python train.py --win_length=400 --label_smoothing=0.1 --decoder_fused_qkv=false --decoder_bias="none" --decoder_parallel_block=false --decoder_cross_attention_every=1
Rows from block 2 of the text decoder, named by matrix and row number. Rows with one number belong to one neuron. Each number is 128 + 24 x the weight over its row's rms, rounded and kept within 0 to 255. All counts start at 0. Numbers have three digits each.
# fc1: MLP up (decoder.blocks.2.mlp.fc1.weight, 1536x256), inputs 0-255
# fc2: MLP down (decoder.blocks.2.mlp.fc2.weight, 256x1536, transposed), outputs 0-255
fc1.484:118122114130104121153101125197144117144140141121103149106114116103090122077175125101121115101145127116116122123111084143132159090118130175142125144093130142126173131102074171125147100156126092139135116151096052123157155113130147117139128101109082156091117119142133085145103117168171129134128170111095128130104139164113132111140110128120112137136121120122112124136112112135155102133082138115105139121165112153135098155127145124119133171135129131156151131098118157155137145111116128137184143130114120121131112106136090132158152096152111128128132171140166126122159151169117107134132099157134127162123124137163130114107143098119085172177078082104090144117156125127090148102079141152132128141113165141182116142102139147131084169145115165135120114122098125168120054145135137
fc2.484:147110139142062162144133138150116131146086128107113112125114135125136077146121149119138166114111139114149145125126143147142069120087162110161104131177166160132143101143087123156132186111173102121128152134142143116180148128147148122130121108121101117149126099147129083155091116156133116163102155144111140080105151157090129127126115117145100116162091157093095085128091132125118099163116157107133124136175124150107124131126116132126122093137136178134109147146116157147147149132153129131095178167106143063140091145133110115143083138110096123124142160111153130129131091153151126150144101110115100123120140147130122155130129121115074151114167107107116150141161132116111127152108129148169123131163140127176145126119144123098155043092167145118123122127108128145088127110078133
fc1.485:136166056092104126126159120183140144079125147178068147095083153158098096125120137131145086129142154102157128130159138125090127130156139087151132139162111097113114108122116144105111140140087143133190109126128133140172087159097157120141089124136114140149170146130109116112132141125085111113135134163117134157145135158119127112144106089121130121126183129133141138125126115127135141096127148075096157125141129136133086166144121130114122117155204145149112138138160161141102137115110118102164156164132110151082128115094139166110135124083106138125136174150143120106096134124146136136080113145113111151102117139155118123155125127127139129142120158109096130138126148154111088122148142147104166129169091172138171110102126125102105122130125122147112095129185147118148102114151081
fc2.485:163144119146127120108149136130126124132154123105114136132117134122140122110153177101098155139128125132125094133115060135097135105135114104146150165163096143165114164191102124128133154143112167088149157132120133125148091149116174191154128152133171114157175130166136102078098145148124109096134173137142112112142117163175155128181167123160110135132121116136164114151114089192135147090109108140141125148141130091177134138113141156132122119120146123134126154151127085127137102122111155129119127155161111104091132169139076086126152104098138116090131143118155109137146081158151101159108122152123132155162142132120130102142135139130101088158140101136132141080089087135099095119139121106123148107079132130101122117129128082131141132153126123120128161074125087107142099142122144
fc1.486:143145141134121128146146111096135143161091197152124122124085126128136121103118108147147152110139098159133125164098140190154131158155129161161128081133134113145133164147170140119131100118135162138091186113115083124120083130134125112124122070124086122173118123129120098159136127102131131089156181114163096154108164108115124149119093145100096086161182121106100073111121089115110136118127105132098137134106146128160116121114122143123135156127137121137111101131121130099117083116126126153131165131152113094111132138100072126129130109150110096104156080100119167140127120142209109155105144159129098122139107131152126110114123160134116126132139126141163179144166155165140102115157129095124139139131079151131105128115151125119142166159100131121096150128137127147093146097159114
fc2.486:146094123137101130143144106121125142175120176092144132160139114119151088132122097117119119166152150130147105115152108143150115122079112144110102141117129134098112156136147130137139107114121163168142164108111144135139116135085119156182118139146130137114126142164102123095121141079095126153170117170165121131131106127138138138197061156105146131104123086143092101162115109119154133102107101146136120117104128109143138117101153124164146140110136114119084127119114134137094143079151139139152151128148128134159139123139134111189119135130157075122155142115121168084146140078113073125100117146116158116132109133123095139131132184152173154143174069162083113077108090145104156149163130111117134114154113138137118105135131142132108113132160082113111125121157121097075097119148117
fc1.487:121149106134150136160134112165134148182142185194080124121076128132146127132120098129157163109128101097141077117114130133127111135132135118122117093127085170123149132127153135122146118136124151111107123123129140115163123099068163143130102095120068112179127142116169131112101104113121102112180184126147133140117116126112152130090132158115147135121169080117125100159111116093132139098086087106127120106134113112136094146110123115114112115148143157165146136156124174101101102153120160130152136184167111148089120119144089139155110088114138131124109108136119171095107096147132147142130121163138128138141131150105125135125113177125139152120128151140063082113153152113124116128133124078111136124119117140108126158137155107106112119136106101098140123078190119110086128134164137
fc2.487:102133103112122140135132081136104131163115160152119151143114099121137130133155115135128198128142168149163123119182101134113172072141115117125107133138126151145122132152170138121151096155132104180114113108161136176115082134112116171129160134106126095179133122129127080097117131127103148079177118203175092096102122133119130102125134145118142149135152113153107088158120146155104080137144129102109161124140105115154105128109130148151109162118128147143103135142114127131104108119128154132128120131092143124170107130151131119169160148123139109119139124104151128128173078165095117131116152172076147160181127119122146097122120166124133102178114115121135168114103145142117136133111148113147121117135110133105159167091128141126139123091142133080129112140133106125071094138102085
fc1.488:138111147127156132146178112177143118104134144137139094155138118108147134130128119147130177183175100112116121104116155079121124101133138137128125131144134144102100151072151119106100093091096112118126140127116174157087103082136133119123152097122167117125139128080160149122098179126151111151132092142155088118147125144108138154118124126132139143082101117145172140135101147098108159107137136111118159096119084164110108083175166106122095107154091148144137169157111163151131128142151129103122146133146133174143115132138135121156134109155156128121131177131085144126105132154092128176145144136131120108142150115143103155120129124128170125126133097197130119135139155092150142157109173212128138150132128091128135107128104119149130123099107125116058106126114136114109160118145125
fc2.488:176124169131147144108135112173124122087151148127184139132127154124122136118134109124111149137133113146108187090108102156168107128106124127100132122122157123156103082133132108106149123167130141131137060114140139145128153132121129120100139106122097082140129164102155139139134153085121143144150129150086123131209099146102140170147105143086104121168119160148151128172139093122130096073101122118109113100117144124112106152162154132103101157116103129089184116133135158131096127116129109114107093144104143143123119133132102134107150101167133168102134134122132138089085142125176087162119139140142150135147117118090102143126136076130121119162135087135123140130159122151131108136140132101094117127101164139139081107132121091152161121103104154099137117156150158146115120056162137
fc1.489:078132101131151126129104151141129119108143156062170113121124129103148162109140139114108123146127133099112115160101089105099157138090116166114104146089118152108092144155124137122128124141161125141143100154104149141100122130129142139116118116150100157100119120120053144151156114146135171152088138136140148109137126141132127168075178128166106098113168130097132104109100165157096151122153120181170126132137121124172151104126110118158159112084119116082123138099162137145111132147137119101130157092065136084163131124128108097150126127094124131158139153127077139152169171117145147125101119103103109116111135100106147091126142108137149171121092121147151106167163110137154142102136152093127109131115174175130095123088123141127100126081105140133134095145130140098141140097130115
fc2.489:125165119124159138077160058095103080086111128117103097117165097124130156154104066110159161099137122163163139137131117111096145164145122134124131138104124121172122149150152139127117148087123108134119134102124180118110146093108093125119132128158142159149160140145114144131130135130105150120159082179122121125116120087142123144118065131106143173082144099133149064126110135161129157142121121145121163131127103135127121126098116109171103134100146098140139142110123128095142157120137125090099137133115158130156094118128156084115131108130128098141102117141105173113122174154125149109128122180109105123109161132114144108141124122117124164097132100087141123138166156128128117077129174150164111122113094083139117142167140156142098136105142077128106084160151106106123149118144116
fc1.490:131140105061113117124167113160146136146070143135160131143128101118134145139131111121143123129139100123144128062137121129135097113158113142101111099129109126131130117109158130137128107108119124144115146096149148127116150132113124084145149117124150154164141135111136113113154090131079161129196153120113163149096110134137084121100144116131170158087098101130142150125102136093078109114161127110109147117122110101122145082126148139131138113115121081106133097186116158182108184149093111147128144126121146134109153128121068109118125148179132082138102095114119164106086130118148150111131076156112154160142131130135155135112111113150162088149119146144114144097136136156096098116116139135102130130136111174106071137125135126136136167150129087089126087087113106130141066139162136
fc2.490:162130072131113139127143128107132099152102135159099134111125131159143125117130093133109098114141126138168107130132102141125152099100124145146183150128130110104163131110160125124124128130119113128107112147083138111128145121131107151161170174128131155084115180114118087154113139109137109130165115130167101141142098086140135150164099177115188151135161155113120083116093152150128129111123095130129087130165119163189136098105140149126089143155132075140125142135153138109133141106131130168149154136109086124102092141166155077083086116148106129074153104144146120114120129142111098142115126116134190138140083112133138093110099068124095173100119130112096122123139130129130126158121128132126142118167137125139140188175140130116116105129127132115116091104147111081123127128132182
fc1.491:133145110128112107126142198183119154191118132131129136120117117127094086143152125104118137140136141117131143140140127150140139140144080134166131097140120116118138102126095150184100090104116123109121161133138104132122123137137112123100110135113090146113130148180130139112065144149103113135153107093117137121129157114137114158116122149094112136159109126098078060133142155103150087096150142077110138083151136175100134158149129095123116103096108150142151111154132128134165132135150138137163141114148098149136157137106122121114136126128075138144140131102149159129135107128126099134121102172184140153173087155141169133091134121119084171126111119133124131130180133113134148124155113102118090057104151161147121120111140118095148108140143155137119140146151103184121080136158169
fc2.491:112098146160082128177143154112133085117140088113101097176120160114098094124117095121139100158135132124134095131112177147184127113127116129140109162148129169104139160180139150159156127110132132114118109147131119154146143147108142145143154117123083098120183099157147135105109119102148157162110110113101126147103118138098114135085162126177101075093107130126121119109152159101121117136138121105123128096144131121136124143159140128057174137109120130132143128097101149153147126137165147148178141139132118114094126143133120107130111117145087157142169137133150137114127107142139120159123088111147117101096104112158133122134120114128075141180106117168140126095136126103130145134136093117160141095199164153140146117092072116105129104130166201138125122123109151134121125157121121
fc1.492:132143134181091163137150171121125120169099115124138169122128104121144106121128133088086150126156123138152143195140125080135140102152105178190123135131136122142115091130101156170135145096115124155106159141123127111135169102153145124142099163107119145098136110148110092136104122125143096136110105091135122104101105112165160120132126149102129100160086120103111107100146126105125111122156144084072139102147137144120118148149098126121132146130090169128143130147110113126139108134151097169151176138141097134140165142112113097146131157075119139116132103134103141117107110127123101141078096099145101087120103152140139109136140133136090134162100161102100120154142122082111129114120108127128074086104148129135108114091117151134211133162121192151154125116126145143094105132116139
fc2.492:119117154154115138165088173121144091162087083136137143144129128102132085096103178120123126140112149129117156089140135160129138102096114185104170150112151151106145162157111136132117108126120143136124158133102107167137107158097144097156160168105102127085123085118119110122119113172165121176055138113095096096105117131108129118105161109150102126134115149134121108110150123111104096170129108095124111152138117100093149143141126100091159122111127146100136140113106113132138140145131129109165141156141092104120170133103108123153137152136096161140120144143149135160124106119142108146106097136157119103095092147108079131145129120126095156129102146130130112109124114138120172135124089088133096115196168153153117158121115124087177156096157162163156140139166160140128144123106109
fc1.493:137171102140101140199154100128134149120150148125120113162089164099113108128160134133144156086140098123118101093111139150100166139129081101134120113160114108144152098115093133122135094105138116096114155153105088116176152128101166132160096116096103113199162138141146129191085130100058113106160141109135131151117156136139166130120117125130137122125148095137150107125131117072160119143123132102118119127124148116085127129097122142144141124149140126152109117130117116120146078159117120172113151150148132106122126143110108153169130151169115139162144130133124173182115139115123133185153103133169111100181124132190135166141106142104130142106146112125119133114115131131110107115120120145158148091089128122138137105129132126136089122141067133118133164110074128140111123119166122
fc2.493:166130148105120065117103102165078115136165163106124098130084094119123126203096084117127155112134143123119136139099139146121169165131143115126155095143149142081079103140079121151137094154157120134132167121161119122149135146134170112156110116150125115130107153099133121157133109117104148127103133174148118129115143151142161101140147153097111098130139066140145094129124093144109114153104085141145140144096104128161147152126155154149170132111126155113143144126137110093098084165165100173076136128112112057157132130147114123120144149182124130149101110115106155143134147107090078143123112105104119143160137123158117124157117114116129164177147090092114158140090125145109151122123134151143130108119136147158136145119136125122121095107098132111109113146106113123137151114105096
fc1.494:174185099104127125131114076115092119171133134146136108104156133073116114151148076078190153124138134172146121119113106136132134162154108112119118158162121141144125135133103119184100126116149167139154123075137156088125096116145179110135106113132142109123140121160121132128102150164138115103189107109174121147151160117125115088150102151100176165124110134107094110120130132130083143112146140125129105138102137137102175172117133113132131111185110096129131111158149153154130129128165173139120166085154168128123133128114108138140108138146136084112147145079165114118135102137113175121123100126103109130113095127148126090170112128158149102150128126131105151122144130185110103083133131132131126112159128123104152131142153132097135153141119111097119117127143130177125121107118166
fc2.494:156149076133079131146116071136138094143088101148139168153133120172128094160078123162165091167170127135097089134123088161188161106143141117083120130128124117160100157104197119107097121108150139128154151117170105151109131136109110153129152145100145132100166078118128075152094151139146091126104123134166160116147166089119126132138156113162131115080119110154132167108143161118119122134152108108139125110159156130099133173140126125109107130120132127134137150125140125156116156110103155160152162134115132137142137119130116128097122126164125147140131094117157111110155127134099152064129087148119172113125105183131144148138114110122142100137092151112150133146116136127143124146144177181145156142149135120147164153128113111111148148149127103139144153093126137122096141135109126
fc1.495:169143119080144096136151120136142134156130177145127177157161151094139144080121117158110123115140152187143164105108115151139120105121081135146149121151109115116069147114118124134119139110164148128145135112174093095119126112141158120105128099133111117099136166115137110152103116077125146123181117099147148139149160132148114091135131143117116124115154116093087148137142123143150116138133136119118110190142096097133126113087083110168132084112130139144121108145066113075144096172155117125204087129119136131134125152091124174176108130145117125151109150113129137144130099138163161142121127158156160126117127090181163124138098138166111147093146082126145154141146148157107134074122107118113102119127121143113123131105149140113119130136126155102118126113083112132123124123175144
fc2.495:148150059116118133147104165163118097145136109120164149143140090117147137140125119146112084094143127170104120129175121156139137083110151166113109148152136100057127120157123158114061106155134137123128137125138129192128128171114145103167097092119120116095138130102107112098145113148123121102133150115110120110115140135137112151118106133152114119184119145152109136131143108126110069149141131132147106136169117124098107180118107127134105105143094112090159134107104124163140127116106131135150147176102103098115124096152118102118119138132104142126147145088125112109152098161108133120145120148143085123088081096123166087141143132122083160118103167140084169125119128113099108161110165124099069093101124109132112145170133098107162151118128119134177115102139138096133152138115131
fc1.496:170121108115050122145158126092081163155138166083105122124125100137117127123104142103132136088118105149146114163163188114144159108120126160146107098119150067128117085151101139156135134107157089129174128192123126186132162160169121115108148134118126149116173119147093120111117133151170118106143106136136130124137112088122116132095120112114129064147098083123112104097184115087154109112147125130156148125064118137120145123124106120135132103155124108150144115121153157120122141132138124119128138130134106128128161123112171130089113140120097129111118160128125098124135143109121114112108060122125079124101121143155161120115138126073091147155105157152100147111114105131112127126145115131160096093122131094153131121139138126087135133141119176120160092112148111164114104134120139
fc2.496:173121093116073118132083177098147092150129142126080139130163106171106111141163185153139125129113160145140089145148109075119171085088146157143149186112120128120164154156105119148131132098133127104150145109129124123140152131100145163144108151119118149125155125131071087153121157119134137121122133145130132121122107164126116089135191075140102123135109141138100133112134130165102116134109161114143171125165137132160126115113097092094160129129126087119124152093147105138143125120139149130144165134112112148109127124110151143120129149101115158161134094115141137137114116148136105110091094107111106167098136162129146117143107113112093139144140160138131150121094099084147101156129120135139133085182145096136130116096122171107112182143169136158153112094106122099138149164084117
fc1.497:148132122147141090120092105121135111149161150119101114123156168115110119116116147120154128095136119149111146186147114157111126143185116137181119100133186106134123145150177143093153123113123094119113122166184132091108148147174118134140085131135123103153132092085116139143175113139142108101180168160155108160164129145141125057137144144110111138141124127112098133128099168086081132165181154145126189093104104138101132096102161119093087139123150140131149125152128130152150103167156108140121133143116115122097131132146113134086094160154100101134118146128128126108093128116123184092159131112122150129114103134156153119143114138116121108103126138152106122160158113107105144103140141118125119149115083155149088142125121163137121124123124128131088131088066129118118111152138125
fc2.497:123133166132133097157147123146097111114131152139168123128132111118132073108173127076070089149107146131099150106134079154116124098130129076076095137116150139140090137138130108125129079114163174143156096128129110073152129112076141132115125088117131093128104142133123122121149137126130146142135125128177140168139157131064124119149156174117137133141105105138144126143138080143122127126141084176146182094141155125141131119142096146121107131120104096130134122166116103155168109137104142158121153118124133132136105130104111086130133168149140131150135157111081088114125174149118107094146108117135145165157137093141127139096103137148131146106141101132127115122103178141081089127142143127087101117108067132156160168162147163133152109133116122111109108132143159108099131125135087
fc1.498:160120113108117120179118077106133168120168182113084153168145133142135129140159167169161151122095121146086095136089122117166124163116144126157124120107090153153157083103105158138139104108169142181103174121089135110096101113180143077095123114111095137128133141124111159124095117109156151151156118175136106147136177132126141110128133139066088140114125097143082159114100091116133114142127097141146140140132115121107130146102110107148146089126126121122105099100153116148118118154151113085117138088148157099123091113100125162144173135089134097154151152091102114128145133114140115124145115134135118111101152147147128107121118133132124137129158149125134115134109116095126127110136166176169156121099133122143126088098172141123091101145145132125108141137139152178103115139168131
fc2.498:126094115133109106168135084133133137144143141102121111141076177173122148144121130152102157131142115113136118135128091083138165153136151101104147115097130091148152138124128086190116107111124151139098082152180157164142123108142107122133085169126101129181125138114100101108136160107109160142102115159120095093141153152122120113170115132141124179120102089138136137132114145104126170109110129162129145109145140103168130093111119132139146144101166121147158144140158141132138118166096152114114098112134124148147126146093134121175111155120125127104148155119145156112122133140128106100112150113077130105073189126131154134173109116146129166107114117148141093114141113108106091135120167110124166106177159094170122145154076161093134144114157162148103161152131108131125167132143135
fc1.499:154131066113178173128114137156117111157121182161128113129167110145165125123093094078138139133129138188163110144107142098144113142138109187087119114164060097102108150151144142116101117156114140136148084102145173095151154158107119118139094110078097089172107092122124126172154156116147126105171132117170157101101132105109120101118134147121158102135111125131156163112097142175117146128144129122114151152126103154126142102121111131117130104139130132135142134141156158132118126110124151152120146113151132115104123136135128075091115134183151103095100138124162124120137161142094170115160137095087140174102133112122115140140125170089115094143121106149092137120110111177119120123111129142121131106113127124129156148140133141115062129142127121081124100123161138135140106122124134
fc2.499:130134100165095135131112118095116114133126145126157147093199100186130113147084152113110149136153129125145143072138122092134103108126129093083094136138119118117148121125151136109094100076143061166151118140148101118116148134099120120101141084072160204120099106128158105134084136136167102121137154146174185089108157156118113136131130133086138117107127105111141137142123110100161120105126134098143143106136167123088114128112136114109134129146083095176128133165124156138118170088111178138170155135148148133092130091133151131116095135132153086115110150142140130156141148133091134097112131132088099116150106154128129137150125083121146088128118150146136111127149129158143109127148105176125121114109115093123117137122129115146106148161141109099129095151162120105140155136125134
fc1.500:144093135110109139156103114128137146130167109125132159129121100081121126140124110129145074114115165138157145136129152170104110121171109145122146092122120126142132118131127104160117142123122137131117161107129151124096174135120149093062100143143123152128135114136136159150133152098145137145142122077164099102102139096130150135138135145105125107136108110162102126131112142151128132129119153118104157155102114080171075077080158132170132120086158137144100085159145096130104068150115119093163164149163150146176112149093127136106151141101091132145115174119131122132129133113129131124127095151148107120096060107153096061151091170131134126084147140147149096140159177124143120087096128138142113128135110139156119118142128124095104110129117177144116138123110110172103108118144088
fc2.500:103140097129135110119105127163111129121115173116094149114108090167108121165155145110136116140181116122108090131107150131091124087112153123133137114111141143124086113096078147157170069091155107153145095158174099127147107163111100157102139132074135152116151150141164134152090146159135141159117143130111158103144123166152159130108122088148140101110158097088090078118161101061132120114090126144122118124118140095103111108154153124107126141133105140147139139142111105175103135082124117141157139164124130140105110141152156141134164108097137146136138111114165142107127076159080135135105115112109135146142145145124114146080151155087117159123155149138087110113117113093118129117162123151082139124135157110126137115122112132163106165150089135109164125156143135154082128101119129
fc1.501:158129121112122136145112110106044120094137119149108116133139130090125167124132147161109123121140071163165165136066116156144145141096105127129120127103122104169101128135172127155093161120142112121106123118150102092120110145135146144125176138105151150131103098109175126156147096123168119154116123127176072168142132098128114077084083106150161126141135138127117118143111128174142219156156155116115142137098124128126156090102133133133161149168136104092130089125144105116156159116148086111114116110114129152182124136137117140119106144186155112112126089130133113151149133083105143144120105127131102155127118146160114084181144135119144113152145127106135154100155136148118109106167136134124102146124106120128138137151119140123072136114109127118112143115148138117153146158120156
fc2.501:130117152114195114095067127084146154101142095098168118141155141156152114120103147122118136144130166082122136156132143110129148134135115110121138119121118088110169112113101135117153138111164114138122114104131079146159142106103143146118128101129142172134093138151097109120164119092091100147130129149159120155168088142162081160107111140134099089121119116192139114121136096133076110116144150137142141141121171105116126112131122154112117144108115162145141109104113115131128126149148120137058098133146126130108109130135183122097082142107166131138134128137121089105124114082133134105181153126148154117115120149143162112149138144144143169125191156131092089104114153101159158153104142155126104130128169131120169124110079161139166140129111143112111131119099085163100124115143092
fc1.502:111118113079121131150119135103120149049157140105131113141130165115130180113116152117124153104138080166116133136099127132111148145158159140109107122110134100134110132140169130103090119111145140149165101125128116119090128146144143103117115175124145120132122137133088121137136103165162155128114140121152119103136146119154123110148173147107132053139108145116148167142154148087124102151127153138146136107176122139148110119137107148134103095115118115136153127138122123141134161161122122087147085140134076096134108120111118138133138159111108169132122124118147096154097152117170163138125097105149137152148136095141145118118156093141171117145141125124120140135118096122107099096141196196112161125096121145147153106081187155127117095156123143099111112088091089162181118178161120
fc2.502:081123128134127112099075110166122144119128132141140122120147140150103138160098115117112106114159161139137139091116088177150096097141120142111127196130159131124133148104117125158108130083104136102130158096131091145148136154107130159137124121139158118114076115164128149110133118093110114134137055154154108176136118121116121093127134105153094131103112157134184112074153142114144120106146107167100156112168146125143138063185117108138145114160100131139140141115140148109130137130111101123092110129137137178136148116104101159115100131109135116121117115173145147126160148121121122094086120107147115158174127174133158139069151177132119167147155162157145145102125137134130145096127162111125096162111111071124122134146142147165108091092091116131135100126098142137135131127143132
fc1.503:122138124113154123159174120142115151098144151124160145150089163084142131137126107133120160104117154114111110110089112173141146166124147112107159104163139125087107089131117106070127071091151125144132154146146087118140106152154176116151091090144106099167152134125157109169141120105106142094145146130100136111108114113160119140146127126126133109136170106143097126125162102125178148155095116127097144120151124149172147150135117108173111102170139160148131146108148125119163089142143096121110144121129116141147080145115123104129135119221126123091149150134121166149110096103127149157150126116143175129177137116119141151167146131123159157098153122098128136127108128143124165131130142138129117105116093142147085128092151096122135111124104110072109140106066140136104101136153143
fc2.503:175153133127129107165144117133117135152120141116160114159107117125142124150161095148115138160150113178102119123109131135151112129153111110109116094147137109104087143146121137146127088087137098108118131103152118132141097152125113089192160127126107089118124180103128109171134129140110142124151140158153141133138115096141143092143083111151137152139164078140105076119123104116094146121103082130143158142146110119183151153104116136150117156124135126109126156121115089130062116165160155184074156135113126121152129116100097133150143132129111165138123092124126153166147154127125098113136152142152130161146131158147144123128181102135084136131159109133102160150083099175067103170105157155123146149110127134137157097089130144140146156140128134077152091118104136145152113114122098
fc1.504:077128078101069115154109148124113132175100161127155116121105101131139115131120131108179118105151124152146107142144124140106094115135110147125116094119096091153156177105123143155112112102135157129116116118165115173152110148121180142096127133110119120151182119116103106151114146116098127099176150166157163153091159109136148101151127098151112159139132134124121108104155144144080122110165116125127104124130153198115114131117129135147120133163162148137110130134123161138096153138146146152131144155160108141149142167153086121125106108141156072124168143100147123096134127127126138103142114143081136129135109166126157126085132161110124118146125098094117147111173161180105070126135116141076142097134120119135110160156114104106112157140125129103150092103196123151127114132098122
fc2.504:102127094152132108120152078112114094159103122136074180145146090146154094109089154142144115150153120163122152090146131147152117110133152132137108149177091106141155128117150132139093128104142110142131110175130100129134150140106155171155118121077176096153157123140134081140142159116118081136136086128134135151140131127137111118152140154116133157107125136098097100139124133123123105162144131113130139104156162125146107113114181133125116149125111107129094125144130088098152159066085111135176139176092142145102107113157150086133158109132088106094132133141126133103169120163129151127146139154123118154131137192117112115119122136175126101142140157136105113116146136120108105174154094101166131109137148109097144193117138124122101163149144148087113125082149109108106088141122129
fc1.505:153114141058125081110149113137140143131118113103127110144090150095171159120163114150136150127137129149138146112132133153146113162108096155143099131138106076142068115146156140181115150130096114157154102132103123110131121081154125096132159102133157090151157133104112133127163120149133118142110111118118122133173121131117165114128149163121137166085127170110110094144096119152127078167143166114135129163121121134173147127085165139127097103163117102115106089110099140131148127139138127110106103093147144126108103154129151092140147153131088062087099089176116180124135125157092143163122148118149146173126099127135152096119134147135193153163142114096152124109114138100119165123112150148117163147130131151137086125108171150124143129132153125115110110138114107137120138148152159
fc2.505:096127164111149103110117135068128129090152129128103107121117106135118139161071107155124098111112068162151149156125109121132133124129105137099106155072179137091153138127086081157147103135113101143116140152082138102151092097152112120083104151100102110111116151143142125119115103110133095167160079142103152097118108097147182150144144117116152180105116122157161129130130132124090116157123159097122132125082103128105117124155121117113124118086161145155127131078123160132116137126171126118111137144157133149118163124121147093095104158149136160150103125165155153132174118122132125111159145115107119122138114108111109135151152124157177108117171137126105116109118122109130129147112114089155144130093092119103148140173119106127131099076167115108133121098100137071150139107106105
fc1.506:119135084133112110184152168135092142162154137094116123122120140140127110136153128157110141122154099142157108117103159134136172128105129141160140116107108110126151138163161133218103137108128138133105190162122145104125144126169127108130144117110142122157138098127143127119110104131139163148128103108133113110154119110123148093109124108162109106111156125119136134101118087118121158113081155150185100098084126098155147124106120098114165132117166103149132096073140100062161164119118137151114084115135138098088123136171175117132060119108115116138144130139144084124176119108123122106152122144115072117116170130149164143123144143107145133143105155084112081112101130106113081127109125112118087155159132103116138141112116118116099160164149121128127137144160113148141135162128132
fc2.506:111137137076132123172110133103145094138145140117100186120151081138153168151144102151123156149136152146114113126144124107102123109159147112154114130108139115157172147111170132119110129142159132080152158116089138124160168136132143160135157148115099111124092167159129124141118085133093123163109061185142134121134147166100107085121152126172136094140132119169156135104116132149125123088120132156205157125131128118132091115112121111109169132123149073137083122152138159127096113123115114141119158127100084123186141132118133113142137131133116082122133115152135151162146134151084105086119104136086131144118144131175114092103139115163149150124098133113158123155097104124124113148153117164145108123116147150121151145119109140154153129121137099082141111127119096123182110178134142
fc1.507:135146195097120170164113114130127110143142106122161157124174108089118131121114123136099148084072094129124137115146139133124126149157118141072119116152113094146150149147135098109102125109155132123139119113186122155138090092107133146098103139120131145105134129151169098100132125131075094136192139167161110152172157122161113112145114144103163154104148106127118143087153104141085155169131120131137128163139125141127114142090096122160107092160151121122093114155127106144124066142124094167136142107156107114105112160132121179136088143118151142125127123115147088184100140131132125152154147141104101107098130129147133134164129135078125124128123095139088103157186133132138115122122122096116119111125113119121104098161146117110119136107083133127096087114097083108118109130167136
fc2.507:182118087104124141148155126153118115114166159131131109161090097126106143131140148125101108148123114118099146149082138117119128073173135101158101143126128143127138126149128154134122128077153132156151136136151057085117127074123139132168119148127110106130121118131097104152129083112117106138168135120072127113149163141143111119143166123110129140099156130148101131107185112100140124119113150156116152145115096073143154141105094155128077103100055149102138138127077094139174158155124114122162094139122156133157134115156128149111144111121147107122136138135158082184110144125103154128135106124147124151145122135143140095098142150116118118129121132147109119135082153118105165093131091156146087105104131131102154141092160142126138125122140153138147095071148116167160122091144113
fc1.508:120141082110143137099099128103125163144143125173126122100156122122115131143100121110169147086174113155130116103125085140109108145122105111111164102142107123134134164156136112091143115135103111122135114079181131115160148142073120122135127137133114143141168109128128123118138118144107102142141144132124138152125146125138107099130114125127130182162138163091163135128188115140090141133169098091117100181140124166153139105126156114121113123149158082138127148146147140141092162127127155156088135141195120118109147128148103121106130118121145107098147086133168121105116127124109175122135134149161187142146086140145125108149139164148185108141081099140151133104134125144082118117103127125123133170141060114154104116138185128132082171111142117140106137079143152113153129180123121
fc2.508:121134068109159109136129151162163103130137091144121134125096132171130122095108117107119107116107148146125117099113115135113126127140126134155126150119101152075162150117142145094111116136138130127174112075152137086175112134146171152156099115129142152084122109145169141126126109114107126137114147100166154162122153132156102127138126141121122135120132109143128142101148131121116096124142150145107119097201202130157146103155157153075074116152085132132107126132092143134145145130085135129167142162167101125086130139150082158086084108164149130120142134138139145108139182157098140120161117149141186123145147184183128125135099137126131083123122111113096120144124133146096139161155126118098138102121134154130128136142087095118128137138128091126127095101162106143088089142125116
fc1.509:125136147123119084108131139124118130117127144160118117142122131127124116133131117102138091142132106153106134119108143091134101092168129137134084119095180186130130150121115142126125140099135122106123154131129110148126127105153141149133113205106159148168098115092146124138129101140140140153106168115099164090189136108111124121152116129193123111158185130132122129104111142119106110156123108135142129056145109127142121124124117161121120077131120098120140153119113141170128170137102109101139166097106169107150153145106118102166119164154162108094115115114170142130091154138131147150162146126110143114136128088111134092123095109143177078173151181180105167146139120127112113140058138120114130137152070128146096109096146130144137136111099127130132138117112116159153162078130117
fc2.509:142123144113135082137101080139107112149104119127129117136123141111144186076124144174123200134131128138073106136163148099123150114126136123164130147121122129148124117113157148126112110120148150094136137139108120153151128101180135150131159145145116140155144144169132168119125137149140137135157120135144135091136110109123128136081132114126124151134130117147132143147120108134133110085129122148127130124098169128131159113164129148153079136097138092130139081105130120118083113078148148096116161151165127148123199121089140132118146162086170144159114132138071148112117100097180145140095142154146129138112122113139103110131116066116143193182109131119111130113099113087131124095107095129131088147135144108166113144108146132149148104163098073100129102167131149089143166118098129
fc1.510:110138118139158152192132172146114157124121108120113143112118122116156131128163124135139118140102113122149096123130078081109163142133126128130106135098147091129146120162112120108131105158176136136150115132150115128063097162099139115161112154158064139115130148129100083164133139150072136101117160147104190141122149100112167137135175121129086119145148111108123135142132146166105130112127152203158106133130161119150142131136144158124142130143147120125143160155092124149093159158109107140131164121133135125126103126103101131133125113085088099136136112114138131172143137144117130161116129114123157146156089113125111103150110100141113115117095108124159162139107075150125108098089141154092150134124122145197109063093134140136160147075126096144141104133138156149124152123166113
fc2.510:073124153121125152116109104096112115107097104193140116070106135137112177143141113099175124097095145109133153104122144126072124105126124111126125137100104127126126148111133097120130139157135138132109157165138157103144111126100131181136098126135100126155092112102146197137155087139135128125108135111148140164097127128123127123186155151094171131130140147138130088140079136138113120138109113170138148145111113107173140077134146165125105106135159134148109140098140118107133106113084120099086108153145138105087109155122138115093130098065113104103140130141182110157130072124146125089123164105119090110128161172120153139163103099123127119134131139130111156084135123157127119084122162121157157139134133156120143100172133110170131126147154112143101101100127138120114112130100155